config.yaml
n_mels: 80
norm_position: "pre"
head_dim: 32
parallel_block: false
inner_norm: false
width: 256
positions: "sincos"
init: "torch_default"
beta1: 0.85
eps: 1e-08
lr_schedule: "wsd_sqrt"
final_lr_fraction: 0.1
Rows from block 10 of a small sound classifier, named by matrix and row number. Rows with one number belong to one neuron. Each number is 500 + 25 x the weight over its row's rms, rounded and kept within 0 to 999. All counts start at 0. Numbers have three digits each.
Before each neuron's rows are labels from the 100 clips, of 14976, where the neuron reaches its highest value: "responds to" is what is common among them. Only what is clearly more common there than usual is listed. The data: acted Russian speech (Dusha). In brackets: how many of the 100.
# fc1: MLP up (model.blocks.10.mlp.fc1.weight, 768x256), inputs 129-171
# fc2: MLP down (model.blocks.10.mlp.fc2.weight, 256x768, transposed), outputs 129-171

responds to: emotion: positive (49)
fc1.120:517518530475507518498502571482534488471507546461520493525512514488560515522465505498511534488525518496475528470531480466541479490
fc2.120:487489466504532468490499420476475501551484450516503476475547476476493502468531494471451462502497498510500478513499500506474504492

responds to: emotion: positive (52)
fc1.308:465486534472459525486537520517485513426469494517492472500519536520547508527484515478491494510519490527497519526523559495466490465
fc2.308:517511454503548463481509488451508490520471459493503500521510464496473475471462514535533504496498490501499494501462467487524475503

responds to: emotion: angry (45)
fc1.697:527517466510494482518481530463526530482542549537503541544482495506529544503504505543553560505524543460505501460460466489503494484
fc2.697:477487530520484505489513473540483471530482468491489478461475498497468490486490510488469468495529449502484492515534522491491437518

responds to: emotion: positive (47)
fc1.1:479559461486515492481507506504501504474489497494512513488531522519505485492499508486527494502509502579509549551513526499544514501
fc2.1:478426500493508499526504470484483467504487465483507485508492487487520518492488484505483534498475483507488478499468469501486546503

responds to: emotion: angry (78)
fc1.166:539531475527539496493500503463476535485536504538512510523507491500496522507508528522552557480532514503475496495479526496558512493
fc2.166:524516518497495477514511530480517534541544563506504522534483506471496536513521527501530544506512537497488501446479511479518473488

responds to: emotion: positive (48)
fc1.312:506521523487502502487482529515493512528520505489481528539488499513567494528456497530498527506486526491517494482497482478533477480
fc2.312:470490490506489480495496428470500480516463460502496489433535509481472497458519507458460456499488478489482481492479501505477495507

responds to: emotion: positive (67)
fc1.305:526525482522521456495466535509490500505520480512489488516501458494497488519465505526502533509473523498485495517456491489547465516
fc2.305:463443510496464516531498461483474481532484508503504482484489504484507515462541524489487513497501489492492482504510500495477531494

responds to: emotion: positive (46)
fc1.101:538492495516514454512481538524522532456558583543502535551490533505511516527484507531519554495526560458504502475441461485483492510
fc2.101:475505483507485514479503457469468460505455456493492463461484482512488490500476508443496453498500439527493504534547531500518454516

responds to: emotion: positive (55)
fc1.98:508502529505508488502465558501496498508538517487513508497520481489551518469484498492469526477478495496524530480492471522520474493
fc2.98:462480481500490467516494447490471484552470443524508490438477517476503515490527496492490493506487522493490475508500519506492546507

responds to: emotion: positive (58)
fc1.713:517542506502512516470484550524501508524507530498494513498451526474555484528538486519504541483487552484495494516514490477534463506
fc2.713:491503473505502469497494467449504479484474488482501487464554491486475498489449487452461448497494465499492483494469495504489496500

responds to: emotion: angry (38)
fc1.511:520562486503519450493510540512517514489513512525512518503548509496494506487499513488506513483499483512503527541497508537538514491
fc2.511:493458471499501500517514462491463496468477481528503488536446487483541506529502462531498509496482532475487484496473488522485591493

responds to: emotion: angry (51)
fc1.420:525505491502494461504489551472539540488554545535507540517505516505528535498525508542543580484521556480496519472463480482507489480
fc2.420:477492502518485526492516476528486465500474474499489483467494496492489498468495494489468473496532449511484494508511502491475426518

responds to: emotion: angry (58)
fc1.677:540538504494487433531516497528503498501567539548511534518479554500510523506481490520504535503524555481511495491470494499477500485
fc2.677:546504468505498493527489522496483523534498521543497474523442484506493545538442451477507465490500544502502520505491535519545464520

responds to: emotion: angry (57)
fc1.146:544526484517495457493506535479532548493543533544512533537497533510508527528526497530537563484531539485494526481477493496514499489
fc2.146:476482492504484519503513480554491465517472452495502483454502501494490490473483519492480479501513454508490496513508502483479439511

responds to: emotion: positive (63)
fc1.223:535506479515521481484483525511520523443520525516504505500530500526527507542548504531525535476521479533503538523469503472500529473
fc2.223:515571494499482509502521536468511519531503538532508526530496498486486504507526529490473529521508522481494471511486510497482527500

responds to: emotion: angry (40)
fc1.652:529522491506496450511508545486522541488535515531499528535488536505514534541519501530547569488531546485495514491470487484515493477
fc2.652:477496489501477527496515489537480460497465463502507489474498503489497487475479508461475453502508450510488499519510500497479433512

responds to: emotion: positive (45)
fc1.604:524514480532520467464507481487525521486514511503497498500516515565475472496517515545510516486516518526508534546457456476464487495
fc2.604:488512483475472548511487518484465522514456520541522506531479471494507505483513507468483512546480491452515472495521536537533500517

responds to: emotion: sad (56)
fc1.545:494492520488502514528469549495493494527516569490484489505488501526549509546517489542500521471540509532515502497492493459467506518
fc2.545:512512469504496470490495452463486487518463466497502492497497479501456490479490520446502427499497438509500489511500507527522482507

responds to: emotion: positive (60)
fc1.242:523510564486495479498464558494497493483505473515471490524533506510549521553471491531516498514470518492527477454481511476513487494
fc2.242:480530471499508490510492423478493496554507489532506493477514503479508485435554483475476488508485516480490479508498489518488516500

responds to: emotion: positive (69)
fc1.202:493540537506539500516475551511525514479520544495509525487529532504536475475503521507494520513498519477498478494486497492514470508
fc2.202:482461477499497481495494426444477485538471426487505485453519474479497511495498485495484505503477486509479497512492513483493532505

responds to: emotion: angry (47)
fc1.595:506563479519523474468494532476516487462497543529492513519507470505488500482492501516518513486482531502496555527486477494509522466
fc2.595:485462519468492483506521512483463466510487538483525492491475525481561506514491463480488456530491524528505491502525523491508536508

responds to: emotion: positive (50)
fc1.41:499522479516524500503504509474509497497501493502525521485513508533524534483529480527513541483504525565504514558478491491482510503
fc2.41:519500487483519495487518495494499520497477500521525533510509495495485482504507528479539524519500490522500494529486499497539529488

responds to: emotion: positive (49); emotion: angry (40)
fc1.588:501546506507512505471515544503483498478508501507510489520551487515479480504468491492496514519492490502499528545528553549534520512
fc2.588:505494480494498510536507474523472483538505490530508495504469487496530529487490497519464501499480515467491472497451472512499521510

responds to: emotion: positive (67)
fc1.578:520525489479540475470462522497521500529507502508521509541515499477575502554496481537507532526481526514500485485512482481557504492
fc2.578:479488489504485510514498443482486487534472488497496486450529502479478490448519518476451454496498470460491467487481494511462511504

responds to: emotion: positive (49)
fc1.428:528473490483526482476493520478494504528531504490497505512478447484513528556458504529494479506518536511511502520473497506525474479
fc2.428:455496508499476525535497460527488437506469483504501485472509519501479477455549525486489475495504483489498469493536494510489518508

responds to: emotion: angry (45)
fc1.510:500538498506521460468510518515496493480510480501500500487546532522495490518490513488498493508504500541504532552511526528542537496
fc2.510:505454474497505509519502466497491482524472484510504495490435491493526515488492474536481484496477507485481484504457456498496569506

responds to: emotion: positive (39)
fc1.443:545533507508493433511497490504511530494558543528487540541470539515492521527482510515512552486537519481496500482451493502473513485
fc2.443:520497471503512503513485515509480519507466502515493468504451475511493514543451458453502430492493528517507519520523527522551487522

responds to: emotion: positive (53)
fc1.160:530534483494541474520467541512534513506509534537526528513491503501533515519504509524518518523505539481514493489500489496527472473
fc2.160:488464468501493502511498428447465472532500465475503488476506483487493494490457483519467500502489489489486488511466515491491527511

responds to: emotion: positive (51)
fc1.16:504536477500520478484488549505490511473517504520508508534528477498464498508486494487503510506496496506496526553507546536551521498
fc2.16:510517477497474509543514504496469476506495494542508490515457490494531539526479464489469481501491525463499470490484491539504526508

responds to: emotion: angry (44)
fc1.434:554532475519501448501495519492526534480539554549510518539488530502510523535510496523539552479529537493507522480480501506502499467
fc2.434:475500486503483524500511480529482461513458433498503487460482496499475482479475519466483458502508444505491499522521511500492436513

responds to: emotion: angry (40)
fc1.628:538520465506506444517500533484523547477546555548508533541496520501497510515493496547547555499528559471500511476462498498500489488
fc2.628:470499499515498519488516483531497459504469455481490487452494490495482488473498518487478482499528448511486493510503496483481430516

responds to: emotion: positive (59)
fc1.141:528508481471525460522482555508496503549533510517527540500505505502557504510490493547511538497506503482506493502455472534524485516
fc2.141:470474491499489522504493425428471476521492500481502476470533487486461503436530513469454485501492464493482483501491509493477530504

responds to: emotion: positive (54)
fc1.477:489534496498505456504521546514485493480498489493491511502525513533493481534479496478503501509514487545494523552509522528539512524
fc2.477:491449488497498536506506437521472484540495486518504484474483480487491521464490501513455495497485474470488480497478481508483532506

responds to: emotion: angry (51)
fc1.602:543511468520483474503500529460536543463535553545519513548484515505522538523502495540539573491520547477495521476467473490504488488
fc2.602:474493497517484525488516482527473466525470463493493470470500490494480485475489515483479477497529438508480496522519523488500424517

responds to: emotion: positive (44)
fc1.193:539526498510494422512500487514499529482570548520499527530473546502511513519480509517506540497526545477510495472451499495477513488
fc2.193:527480478501514506519485504492479517510480510516496472509459481513506528538453451460504443499498542518510517517515525518536469525

responds to: emotion: angry (45)
fc1.495:537528468522492468514506539473539547480546552532514524531492520502511523515509503543551580486530542484515517472459482485498492502
fc2.495:476495496517484532482515484534485470526458457496492479466488489490472482481504516491478465496529439501481494515519514491490425513

responds to: emotion: angry (44)
fc1.430:544531477519519483505490541474517569516550545542496537528512505520497516505521518556530559499523568507498525502469506479509509492
fc2.430:436525494503506509492525501473539439460463471478503521466521499470507478467552515504483500506507461490485488469491458489443481491

responds to: emotion: angry (54)
fc1.759:492532499484516518464503533542502486484492499509508495491525499524480477511485501493484487511492480519508540553537534530537530505
fc2.759:507482491495510498545499483495474474513515484512507498514494495502532532473493490518473532498479506494495475511456471516497528514

responds to: emotion: angry (47)
fc1.100:521541470511527442501489507502502505482514504540513507525535504498477505491488504504505514497482487507492524547496517542551514509
fc2.100:513476474489512496533507483499453508490472485520515484537452482489544516542492470515490483503473518461493470506500504548534585512

responds to: emotion: positive (43)
fc1.429:498516512514522511518505492484495510500566471462488531501517539489543505534467491559479529507545525494484531492467517452471495514
fc2.429:464485488500472479486488476498477477539452507539507468506465495492493479461537517408501442504495483496508470507523518523506479501

responds to: emotion: angry (82)
fc1.664:526527474509528491474506493519519516503527497523517534491516529497535511487531535536530535472540520524476502512473507478519481500
fc2.664:521507518509503478514510513457515540536521554507496521534480506467488527511494525472536546498520534510483500454484519478534522492

responds to: emotion: angry (47)
fc1.346:487525487528493480488532526484486498476505514506486490512521487505485472501475504493495497513544492510484522552515547537550523509
fc2.346:502465494506494513513507447519478489535500490523495488484466485495503525485497512521454506495492498460485479492457476495476500514

responds to: emotion: positive (67)
fc1.379:519515511493515463493470524486515516522491467523525533513479488498528510549498502510509507509513525519507494498502497505559494509
fc2.379:470479490506497512507498455483497472522494487499498473458531508485463500458512527470447483495498449473495463478482479503474487499

responds to: emotion: positive (76)
fc1.232:512531521502541469464509518511514517521510521539490496488493481515533530487496482531484544508467519529530483483506503487523468503
fc2.232:484471474503473502520499433452481495544477451473498495450505495484494496494532515498465484502495502479485483493465509479475516507

responds to: emotion: positive (59)
fc1.314:490505514515488498522510556461484508469476472492477530537513507512478480471517504540533553482497501496518493517474495457502474515
fc2.314:488477491501496476469502435538510484509496513512502479455481494493509501536499462437478438501497483516497496491504500502493505499

responds to: emotion: angry (44)
fc1.734:511527521481494519496520508570505496479524499467491513477527514479512503539489486537495502491535478520519501504495501476489473491
fc2.734:470521485502494510506497488461487486517459495540504490527510493489504484422552528465492503502490543504498483507516495516493499495

responds to: emotion: positive (47); emotion: angry (39)
fc1.551:516547487500514472495503540498491505479515500525511511519521511505471492507496500491499515499499508515495530539501544542544508510
fc2.551:494478476499502508520516499516450478473463464529502481519473472483521505535509463496476472495479504476484477510499492544511581503

responds to: emotion: positive (47)
fc1.148:501505504522518471477468540539526536474532508515512533502504508501513518503516521527508517490504527496506465486480477511567485518
fc2.148:494493459503489518513497438442467473513487472466504483489499478487494495486434462491448471502491477486480493507483526499492532522

responds to: emotion: positive (42)
fc1.574:547524535495499447523468506520511512498514477546506500511488516488480500506480520517513496517480527475522518485451465504532459494
fc2.574:478483485498478525519496494459477479525505524500510480478469499486528518481497467513453480505491513480468497505496514493473554521

responds to: emotion: angry (43)
fc1.673:529503496520534463493483518514503549523571580546490539536490520501508515479488504576497565474523564480487514479463478483480485512
fc2.673:461513490512473535481509479517491443480455451488491485459482489503476488490472492458456456496507435501492491519532496512488457517

responds to: emotion: positive (71)
fc1.583:500515474508536466494478472484502526505515480506489527509485516501518505529468493542495516533509515472509496477452501484504502517
fc2.583:449476506501468517510496444502478465538481498511499485467492518482504495453547513494481515505490521477480483497509502491479520504

responds to: emotion: angry (52)
fc1.755:554541504507503460513494548510530521503546532525508527502485512495499562541552514517518526487533538492500529472472501466478485488
fc2.755:523470503511493511527498469466478503564498493514496486517485503497475508477438515467513450495494493505486496512508528510541426514

responds to: emotion: angry (44)
fc1.503:528525472512519483515497553499516535469546582559492527553493509506496511486488503538523564496527557480490531478470485486493472491
fc2.503:474507482515489506495513481513497450502463425490493499447479494492477496481487514476470480498518442511482492513492486488484418515

responds to: emotion: positive (49); emotion: angry (39)
fc1.313:503544489498512489478495531503496493460519516494515494533545494514485493502491481493491498514500483508506532548521544558559511514
fc2.313:508494490493481516535514497515471477536509504532509490512459487492534535507474476509461492500486529470495473496469487521502522507

responds to: emotion: positive (39)
fc1.386:550535504505487452516502525521511512487566562537480535535468545512491508517482502518499535504521553462504492471452512497467498491
fc2.386:524484462503522496514490499482488511514473495512493467500451476518506527541444441476501441496501541512509513513510514520534477520

responds to: emotion: angry (39)
fc1.377:522524484510504484506505559496522548464555560537505535550486520508516521525508511532545561504524568470494517478455479486526479489
fc2.377:484502499514481509502516482481484445516493487500494490476511500488514511460511502474455477504525443507483489511499500491466426522

responds to: emotion: angry (51)
fc1.650:486520506490498520515501493532495480505518502475513490477540487500462511505576568502511489491530458543478510490518486438475496510
fc2.650:503529463502512465497505539466498503499482535546502512542478516495537476514434459497527508501501582500500505514485514526519505498

responds to: emotion: angry (42)
fc1.161:527514475500502460498490565468550551476544545517508542546492519508538529516504494520560588512506543475508516478455469489504482479
fc2.161:483509508518482520482518487537475468525481479502491481465501494491479483480503502505454467497529452511479493525521513486481427517

responds to: emotion: angry (48)
fc1.372:498541466506526466478503532502491510462511509514506504516526493500470491502485506489498509503505487509484514543508523554573526501
fc2.372:518506481495482499541506510476458490513498501533511484545445487493537534550481462506485497499481536459498470496480506539517555508

responds to: emotion: angry (45)
fc1.409:496552483493530519458491496496486484479507492509518493495568477508472467470478505500497496500475492532503535544520541531542536495
fc2.409:516495502491510488565501502493473488513519490510513499532481500499550548497484483506481523501480526497499470510463472535508527519

responds to: emotion: angry (54)
fc1.246:504535480495528479496506542502508506473527513527502500524531492503512496512481506496517505497507491526500524541506538553556521498
fc2.246:486478479498488500509508514489444495507465483515503478549447472477495495543524477475494491498479503480485475496519532531539579496

responds to: emotion: angry (74)
fc1.243:527523487527529474471484525482508548500553528513507513536508508495518506519514525531534558474543532496485517497457522499551512493
fc2.243:522514515513520462524525516506522518512527538516494530503503524461511538495511498475512509497517545537475498470483489475509473496

responds to: emotion: angry (61)
fc1.197:506558463517529466504510526499503505477513507520510500523536490493486512469487508501510497495492486511485499546500520548575519495
fc2.197:519467484484515484531504496482449503502502505521520492555442489488549518548480447517499484505472549475499472505487514537533591507

responds to: emotion: angry (48)
fc1.736:504548462498526474488511519500499499482519494543509497505544507508474485474492501493516514500487507507498509553504527530548515507
fc2.736:511467485493517487530512502483457502494470485525511492549440488479537519548498448487512487501481529498491479498500507542531574499

responds to: emotion: positive (39)
fc1.681:521517466508523491513522498465499509492506506516521537507525514532495531485519500498530529471506526550512513551481481495513504490
fc2.681:526514479482521487479521493506511524491478498525524542510504503495486466508506533487548519514497502519498498527482494497537535478

responds to: emotion: positive (49)
fc1.375:498533508492510469518533519501496501508526491510494505507523525504481492544509503485501497511537482499501491507496530514501522510
fc2.375:479442497493486539507511453520470472549494492514513491480496483479488500477475509513463495501482484476491483497491493514494536495

responds to: emotion: angry (38)
fc1.51:547534483524504457514501529488512533478542540553499522547502527496503538525513502540533550484530545494490537482485504495507496475
fc2.51:476478489505491535497510466541493462517455436486502488445481493493478483478496516475478470499511439504493497512512502488482443507

responds to: emotion: positive (50)
fc1.80:514560494502514465486508543506510506469515516517515516527540506510479497500500506499496513496499489500505508537506533550546513507
fc2.80:502486456500517508518515471504458487480472464536505490517473473482533509515494459514472481496479526472482479513479488541513596503

responds to: emotion: positive (53)
fc1.450:536500506490510471491483531488536515478513510514521540515471516544534518526490507501540560493504535492533514503459465476511495493
fc2.450:478494495508486526485511485555460495510461475499498477470510476502468478483515520496463485505519447517487494540532529511514430525

responds to: emotion: angry (73)
fc1.568:553526497495507504495492532487499555513536525499526512548511506501500500525524526517543564486536521493489525468469555480548516484
fc2.568:540516507515515474525508521480509542518546546518493525529499509476509544495514518496519528492516540510477506471474505480525487498

responds to: emotion: angry (39)
fc1.478:536514469505501453494493541482531537478535551523531535541466501516512537526508506516553567492536524476504498480455465492520487490
fc2.478:481495505515480519499518480532473477510463472513496468480499488497476498473485517470476465496517442498483492523519528505498432515

responds to: emotion: angry (40)
fc1.264:531525469510506463504499555482534523476541532543501519539489530508510537535513507524557564481538531500498527489483496485508500486
fc2.264:488490486504485518502513460534489472518465446506505484453487499493491491471488512476480466500517452513493494514509512494489429512

responds to: emotion: positive (49)
fc1.309:493545493488501503481525538529497497477495505517509496505540506513490457504464505485496507523517487523498525558521548541529524521
fc2.309:501475484497493511526501452510478480526499483520504492493484488497515526463503510520468520497481490472490479499454470502486528510

responds to: emotion: angry (40)
fc1.73:536510477498502471502482546487523524469565565551502518542482512503515533516519503550547578488519555478490520468474477479498479477
fc2.73:480487495516474515502513463507486470511483449495489487456482502504494502474475507475467473498526438500488491513503498493480437523

responds to: emotion: positive (66)
fc1.461:527529495487539480507470479491529524531517461510518513501529492493550521544475472548503534512498528466480514503479490517523458484
fc2.461:464466499504464498514494451515478469530477483527498483461488506480488493458548536481480487501490491471488469493494487502474501499

responds to: emotion: positive (62)
fc1.115:496483530502521501451476553523499519500500528534508493536498486483532499486525500528475519512480544514484495496484509493523493507
fc2.115:496511463502507484514499440471488490513488462457501492456503483487487507505430483479453455502493465483487493498457500495485515512

responds to: emotion: angry (75)
fc1.557:545529480504509489495483532477485544500544510498522530552496498489494518505499530534545576492531536500481513484452539488547515487
fc2.557:529516502514522478522518522480511541525537548514493521518498503472517549499511507495517519496519546517478503471482496483528494497