Weights of a small sound classifier.
Training: 14800 steps, batches of 128, held-out accuracy 69%.
Data: trained on acted Russian speech (Dusha), 72.7 epochs.
Rows from block 7 of a small sound classifier, named by matrix and row number. Rows with one number belong to one neuron. Each number is 128 + 32 x the weight over its row's rms, rounded and kept within 0 to 255. All counts start at 0. Numbers have three digits each.
After each neuron's rows are labels from the 100 clips, of 14976, where the neuron reaches its highest value: "top examples" is what is common among them; "loudest band" is the band of the loudest frequency at the time of the peak. Only what is clearly more common there than usual is listed. The data: acted Russian speech (Dusha). In brackets: how many of the 100, against the usual share in percent.
# fc1: MLP up (model.blocks.7.mlp.fc1.weight, 768x256), inputs 0-85
# fc2: MLP down (model.blocks.7.mlp.fc2.weight, 256x768, transposed), outputs 0-85

fc1.20:202119177127121106123138066117126152072092130105119068136169137103123112124142190117116201116089123134147121153122077138125128133089096182059113124088123187169160074121134185136121106116155075093111136116191149174103120143129186219167152087170114141123111130
fc2.20:098092119120159149055105142158126110121111139131112152119111101135092129117091132095127063125121157148190159127224206097143149129148116146130124143189084084109168117100108075097123101128120105117129146092148099061120145081109070114138102149119160096146111117
top examples: emotion: sad (83 vs 27.7)
loudest band: 4000 to 8000 Hz (73 vs 7.7)

fc1.675:193146180166107135134229131145159208129152164152156147141172142169150171163165206118155176119104167118113138124126113127169146110096090051138127121126139163133130136114107182115095160085131100125159144134098154186112157165173186185103166110133134089113082122
fc2.675:121135105104157091084045165142117094125109214154130135105117129156163101113133080153109081048161141118061115152168144131129153079135132157184108147159134136175111128155135098130143088114186137126119134104125130123169092108098062108183083147159127116139128115
top examples: emotion: angry (46 vs 18.4)
loudest band: 4000 to 8000 Hz (50 vs 7.7); 2000 to 4000 Hz (31 vs 2.4)

fc1.536:201124188137133127164225139152128139145113148167142171121189135146145153115173191134134209101123190093119134089111098112162124153101084117105141139136106161172153102136102166132130125128119087111132127126120136204159127193138194156122173116110120088146071079
fc2.536:047135127103131086095067205092132062100145175136146148118110136122140138117157048160126087083132140117114124147118144095121131093115178150134181170128142152132091132164139082140148106144142126115129128117115148103130129084097073122163054166161119119106124115
top examples: emotion: sad (86 vs 27.7)
loudest band: 4000 to 8000 Hz (67 vs 7.7)

fc1.200:200165156132135129125203103128143152127163177142148145158125154165092181166130183165115180153113160121114133109092091121117107108075177105115103081118195156098143126141101121171099152136144076133158145150081129130097112177146184134106186133129150089140096140
fc2.200:157143104099187113125164137083156139146109177147121122106131192128127145124174102157117119101084121130090079153074095158135172120128129097110094083115135127124108066076142099159048098127145132117062065130141122135140083167105135077158167150127165127101147124
top examples: emotion: angry (58 vs 18.4)
loudest band: 4000 to 8000 Hz (61 vs 7.7); 2000 to 4000 Hz (25 vs 2.4)

fc1.256:181150151154123141161171122107145145113127140118151115150135169150116114167157137142138164160076145128150111119105084153158092173085136114079126074102140159117125111111107156126062130126107089112134137143111133133064104174130182155093162087121157105093101167
fc2.256:131157122144176128139182102070108143132136215120115140112126209110077133121090137119079186168119128169114111145104103111096093133121119117090112090162147125122142074103135139172099141161130126117087059140171125159130142229125151133103130161105180129100146122
top examples: emotion: angry (54 vs 18.4)
loudest band: 4000 to 8000 Hz (50 vs 7.7)

fc1.118:219129197121148168138191129164147142151104159153137149118124133121121098122133195105133219142127173106120103122088083060108093114093110178065132155159118172149169113114117172108168109155113084104101123158144106161173138202150141159127176101102078077171071113
fc2.118:013139110130149104095120166080113043114149195131117112098098140124118169104124075119093053090138133117109118162131180091150114108148185139141186177129156090121110148143166094145126128155103137108148164114124154123120143072095074109119051151130145129103114100
top examples: emotion: sad (93 vs 27.7)
loudest band: 4000 to 8000 Hz (89 vs 7.7)

fc1.187:131136147151084166163203101118133138118100125163134120143162124171131161145158177148130181123077143101131110113070084104164094135104109096165146081154177146096102169181125179120124171141179119130166139143125172176100143164147193138073175111140107120120112148
fc2.187:083106071101163113046075143159181094085106111136142135121135118124191132137090114127142112122134142123098149120222172186110159069118096140092144147148141147140126126104112062130082088103159121122090108120145091085196072159123029092126101150100140111121134135
top examples: emotion: positive (43 vs 18.6)
loudest band: 4000 to 8000 Hz (55 vs 7.7)

fc1.486:153103146140159179139101159152107255171078148150184126154106127168127083112139218147141122149096177087110129119102122143191179154109182180140124083146107109139119115120105146129143128092169098115127105109084049113101100116130132026177126077054134098161109112
fc2.486:077109105130140065056076091105081086133161091129113124126131129061109138138045111092073132139190139144149150121135133104063093130135085145057130134124158125151147101132103114153160135143135125129095143155142202145116150122080096157163098155191108107141134136
top examples: emotion: sad (75 vs 27.7)
loudest band: 4000 to 8000 Hz (64 vs 7.7)

fc1.398:183138166151125088133148083117131109094128130143122125162160154129108092159119155129095193128101170142145127130108091119095099135088155140062147108082118182142158089119085171140097133161138096118113142137150120139140119167146175166107147090164142106155113153
fc2.398:115138119114181137063123112118183081145154190099113129107105156101093103105081079108102109124152125195167106162184220088174121120168068127107102131144091116150177158139133100124098128122062135126116137131181099082140144127137091125083100165110171129135146125
top examples: emotion: angry (38 vs 18.4)
loudest band: 4000 to 8000 Hz (35 vs 7.7)

fc1.14:190158114173087122172158120156166174155118143146206152157144146221143175142192157179181175149100137116122142093101060127118112098074125077133132123137165165122122137178109141118130153114097097153123147133096141185089100219143168166147153114163162119111124161
fc2.14:048115079081171112112065108108109101033107082125113131097127163058107162116101121083103081121087116129103081155125120091040121076130114167131119130144120124093134109127145092162148113178186140106074065125186118083157145131090078051162123160133108131114141118
top examples: emotion: angry (84 vs 18.4)
loudest band: 4000 to 8000 Hz (44 vs 7.7)

fc1.333:191150134164109149152136140135135204120136150153149154150163147197188170166153138155181189183165182097126142081125112189118131062108108050170075124140120112120126173147071151147131163089120098160171143144083081123116107132169165187117138107130160062128088147
fc2.333:074130163121121119127107135132148099154154231181107144112092096102121095115145094112123037095133127115023100167136139078126166141158135181181173155158115104139073117141143093070155114129145135141116116130163153110153148113132057149158057165138040125180142131
top examples: emotion: positive (47 vs 18.6); emotion: angry (45 vs 18.4)
loudest band: 500 to 1000 Hz (36 vs 8.7)

fc1.690:138205119159144107206125136056158120058119145077162113154126197111099120128115168152118144136099155111107074105097151153166109147097157131148158132086152135120096101141180173171098135111111088136122128132126131139096135141103164129116154116108184110077094095
fc2.690:129120158148117154131133132139124134147111215221115132087159111139126127074129174110099141122135132145057119151133168137156129131146111130133109135134107101135148139137113174090152131118138165188164144131123135145140147119106140142113121121096132131126111073
top examples: emotion: positive (49 vs 18.6)
loudest band: 250 to 500 Hz (65 vs 18); 500 to 1000 Hz (32 vs 8.7)

fc1.545:115117185139117174110108155118146168126135135119122115152097110155077088149069123076116127174063148108144095113113107071124103121093126154151095115142181098090103132149147128104180163161179102096158117196133086112042153108127113087109151110076094124162102132
fc2.545:166098089118158137134152152157035090185141185161102132082140118112074158089116184148102160073151135102010121130120153142144161136156128181149109149159149127150158073158149134165138116132153157124157104088067158118133139110122117113134153107162127125156101083
top examples: emotion: sad (60 vs 27.7)
loudest band: 4000 to 8000 Hz (75 vs 7.7)

fc1.744:127195138161152104176153123083157101069142153076141115143131197139087106143095191146134162144103176117121062109074146126143119148097141115129152127064168119127109123116176177171093157122121083139135136156139130142109136135130150128106164095090188108079087102
fc2.744:120124165157117152138133130120128132148111231215114120096154111140120135087127174111092146122133139153060118154137176126170129140150123126141115142125110098134147136138106180089142129110134159192165145129132139145142146116103140137110120127091142123117118085
top examples: emotion: positive (55 vs 18.6)
loudest band: 250 to 500 Hz (65 vs 18); 500 to 1000 Hz (31 vs 8.7)

fc1.569:127110173145099140066068143104129171123140156113123134134105100076084095167071132090071114165085127119135135144136132097143147159062121178153122129162178087056121144126165104082149164141169105108126130153100053045085112102117110084127139106042060126141114147
fc2.569:153117091133150151139127146160051122143140201168111160089105121109109163091128164127132168107132131137000118130118112104080094092141145153112075131151162171143189124154141132167167134155168155129152092105100134094104102111189114096164162132185144127158120092
top examples: emotion: neutral (65 vs 35.3)
loudest band: 4000 to 8000 Hz (72 vs 7.7)

fc1.18:175132121121139146170130073114077167112128120160107103168143124157129057114098120126088210142141179151149142133130095103107072163119175171062104055129105175171133119175063158133123116149146122167104099096150104151122067149115155144133151093149145096117109141
fc2.18:082116081103147123051098183161128089142109159098123148095079165163133120095105114115135085089142129166137121152161130132119100089122137142124095148158120081151147145097149086138138087096123117105130164102102106087070125118112087153178104163186184130181130103
top examples: emotion: angry (42 vs 18.4); emotion: positive (41 vs 18.6)
loudest band: 4000 to 8000 Hz (28 vs 7.7)

fc1.560:200154188120153167144144157108105234170115171170164163157144114151113095156099205136112144139113187082111138105102134100187146154101152182122110117127104175144126135147117155130144145090151078122167064120110083164122096164144168075159161096102142096123081106
fc2.560:035112096126155092081061121127095106085161093120097104117117156103107116127060104126124129127183132128143122131137130084040078097148129116062124123096151125147114113135112109161141131160123144133083125167164197164090148111111071142180102184195159116114131134
top examples: emotion: sad (91 vs 27.7)
loudest band: 4000 to 8000 Hz (92 vs 7.7)

fc1.509:216126188111140147128199131153147134147121150159114158097166138134101101096168174100093214136132185094120140124116086092146104134114083166086147144153125174162188120124121182138137109171113114118128123140145115186145147196140165164115170109090125099173072087
fc2.509:049117113107113086103130158085122028103140185113142149096099132121136173095139077131093069084139142120144133160125156116165138114119209135144190163151144125122130170153159117132138116141122123099155162098117165135134148095076102145146046156142124120135108082
top examples: emotion: sad (86 vs 27.7)
loudest band: 4000 to 8000 Hz (82 vs 7.7)

fc1.682:177135132145130155167189112101117112153165146116119101136091145159088119142109143142097186163108134115128083135099101129142106166116116136064139093137150138110124107101123164160103133152098105108109130167121135157086125168168156150125199091143123124128105161
fc2.682:126173114132127159148191104088154136106131216104111093115137211148171187111136107140146144114138112156114098148101091180131131125123112067117132083142128160122099127105146129158067130124103126113072094156176154178113118178169184160110119158150174144079150121
top examples: emotion: angry (48 vs 18.4)
loudest band: 4000 to 8000 Hz (62 vs 7.7)

fc1.742:196165146120133126148191079110143113143166151117100129140093157131083106147113132141071170147132117126124119150087104110139089134118141124058153095145146155124166135101134130146088133154121131117115141153108116130141114183172178138092204085138122140124130147
fc2.742:116160098116153119094178139078132089125136208100143133115129209093164193119162100140170126083155138147108110134105099153127137082128138099145154120145136180134130152151127138192106127133108128120088133125136168139161087118141156178140081161162157121083136118
top examples: emotion: angry (47 vs 18.4)
loudest band: 4000 to 8000 Hz (57 vs 7.7); 2000 to 4000 Hz (26 vs 2.4)

fc1.243:195159182139132135140195118189172168132130137155148148148187154144133142124152160136154187127116195103108143117141099108152098135101080115102128159142132178145157113148083160125133115144102100133136138136142128200134167185157178165086148112115131085150061085
fc2.243:069127116108153080135065172098134060072145166134128136104109122154163125105124071157118089064145136116119115150140174116122134090145172146147169158129139150163098133161141128135153099130159136119131135114127157129141137092102079112162061150164130120115117101
top examples: emotion: sad (85 vs 27.7)
loudest band: 4000 to 8000 Hz (61 vs 7.7)

fc1.174:161125147129071157154158037098123159074104116111131137145169115097126110141188179142109190132126146125168112128090056146147110136051138144110149054133143189146111133139085177131089142142151079123131128122174137156143096194132205177131155122107125121114100117
fc2.174:091130117117138138092105150157138103089105128104152174143137152099105130146120134113159081122144148172227154103167182102135150084117092165153158170118063117129154103158096133136146116125094101119152161088122108075134186070067095154120061121121138096110137150
top examples: emotion: sad (72 vs 27.7)
loudest band: 4000 to 8000 Hz (32 vs 7.7)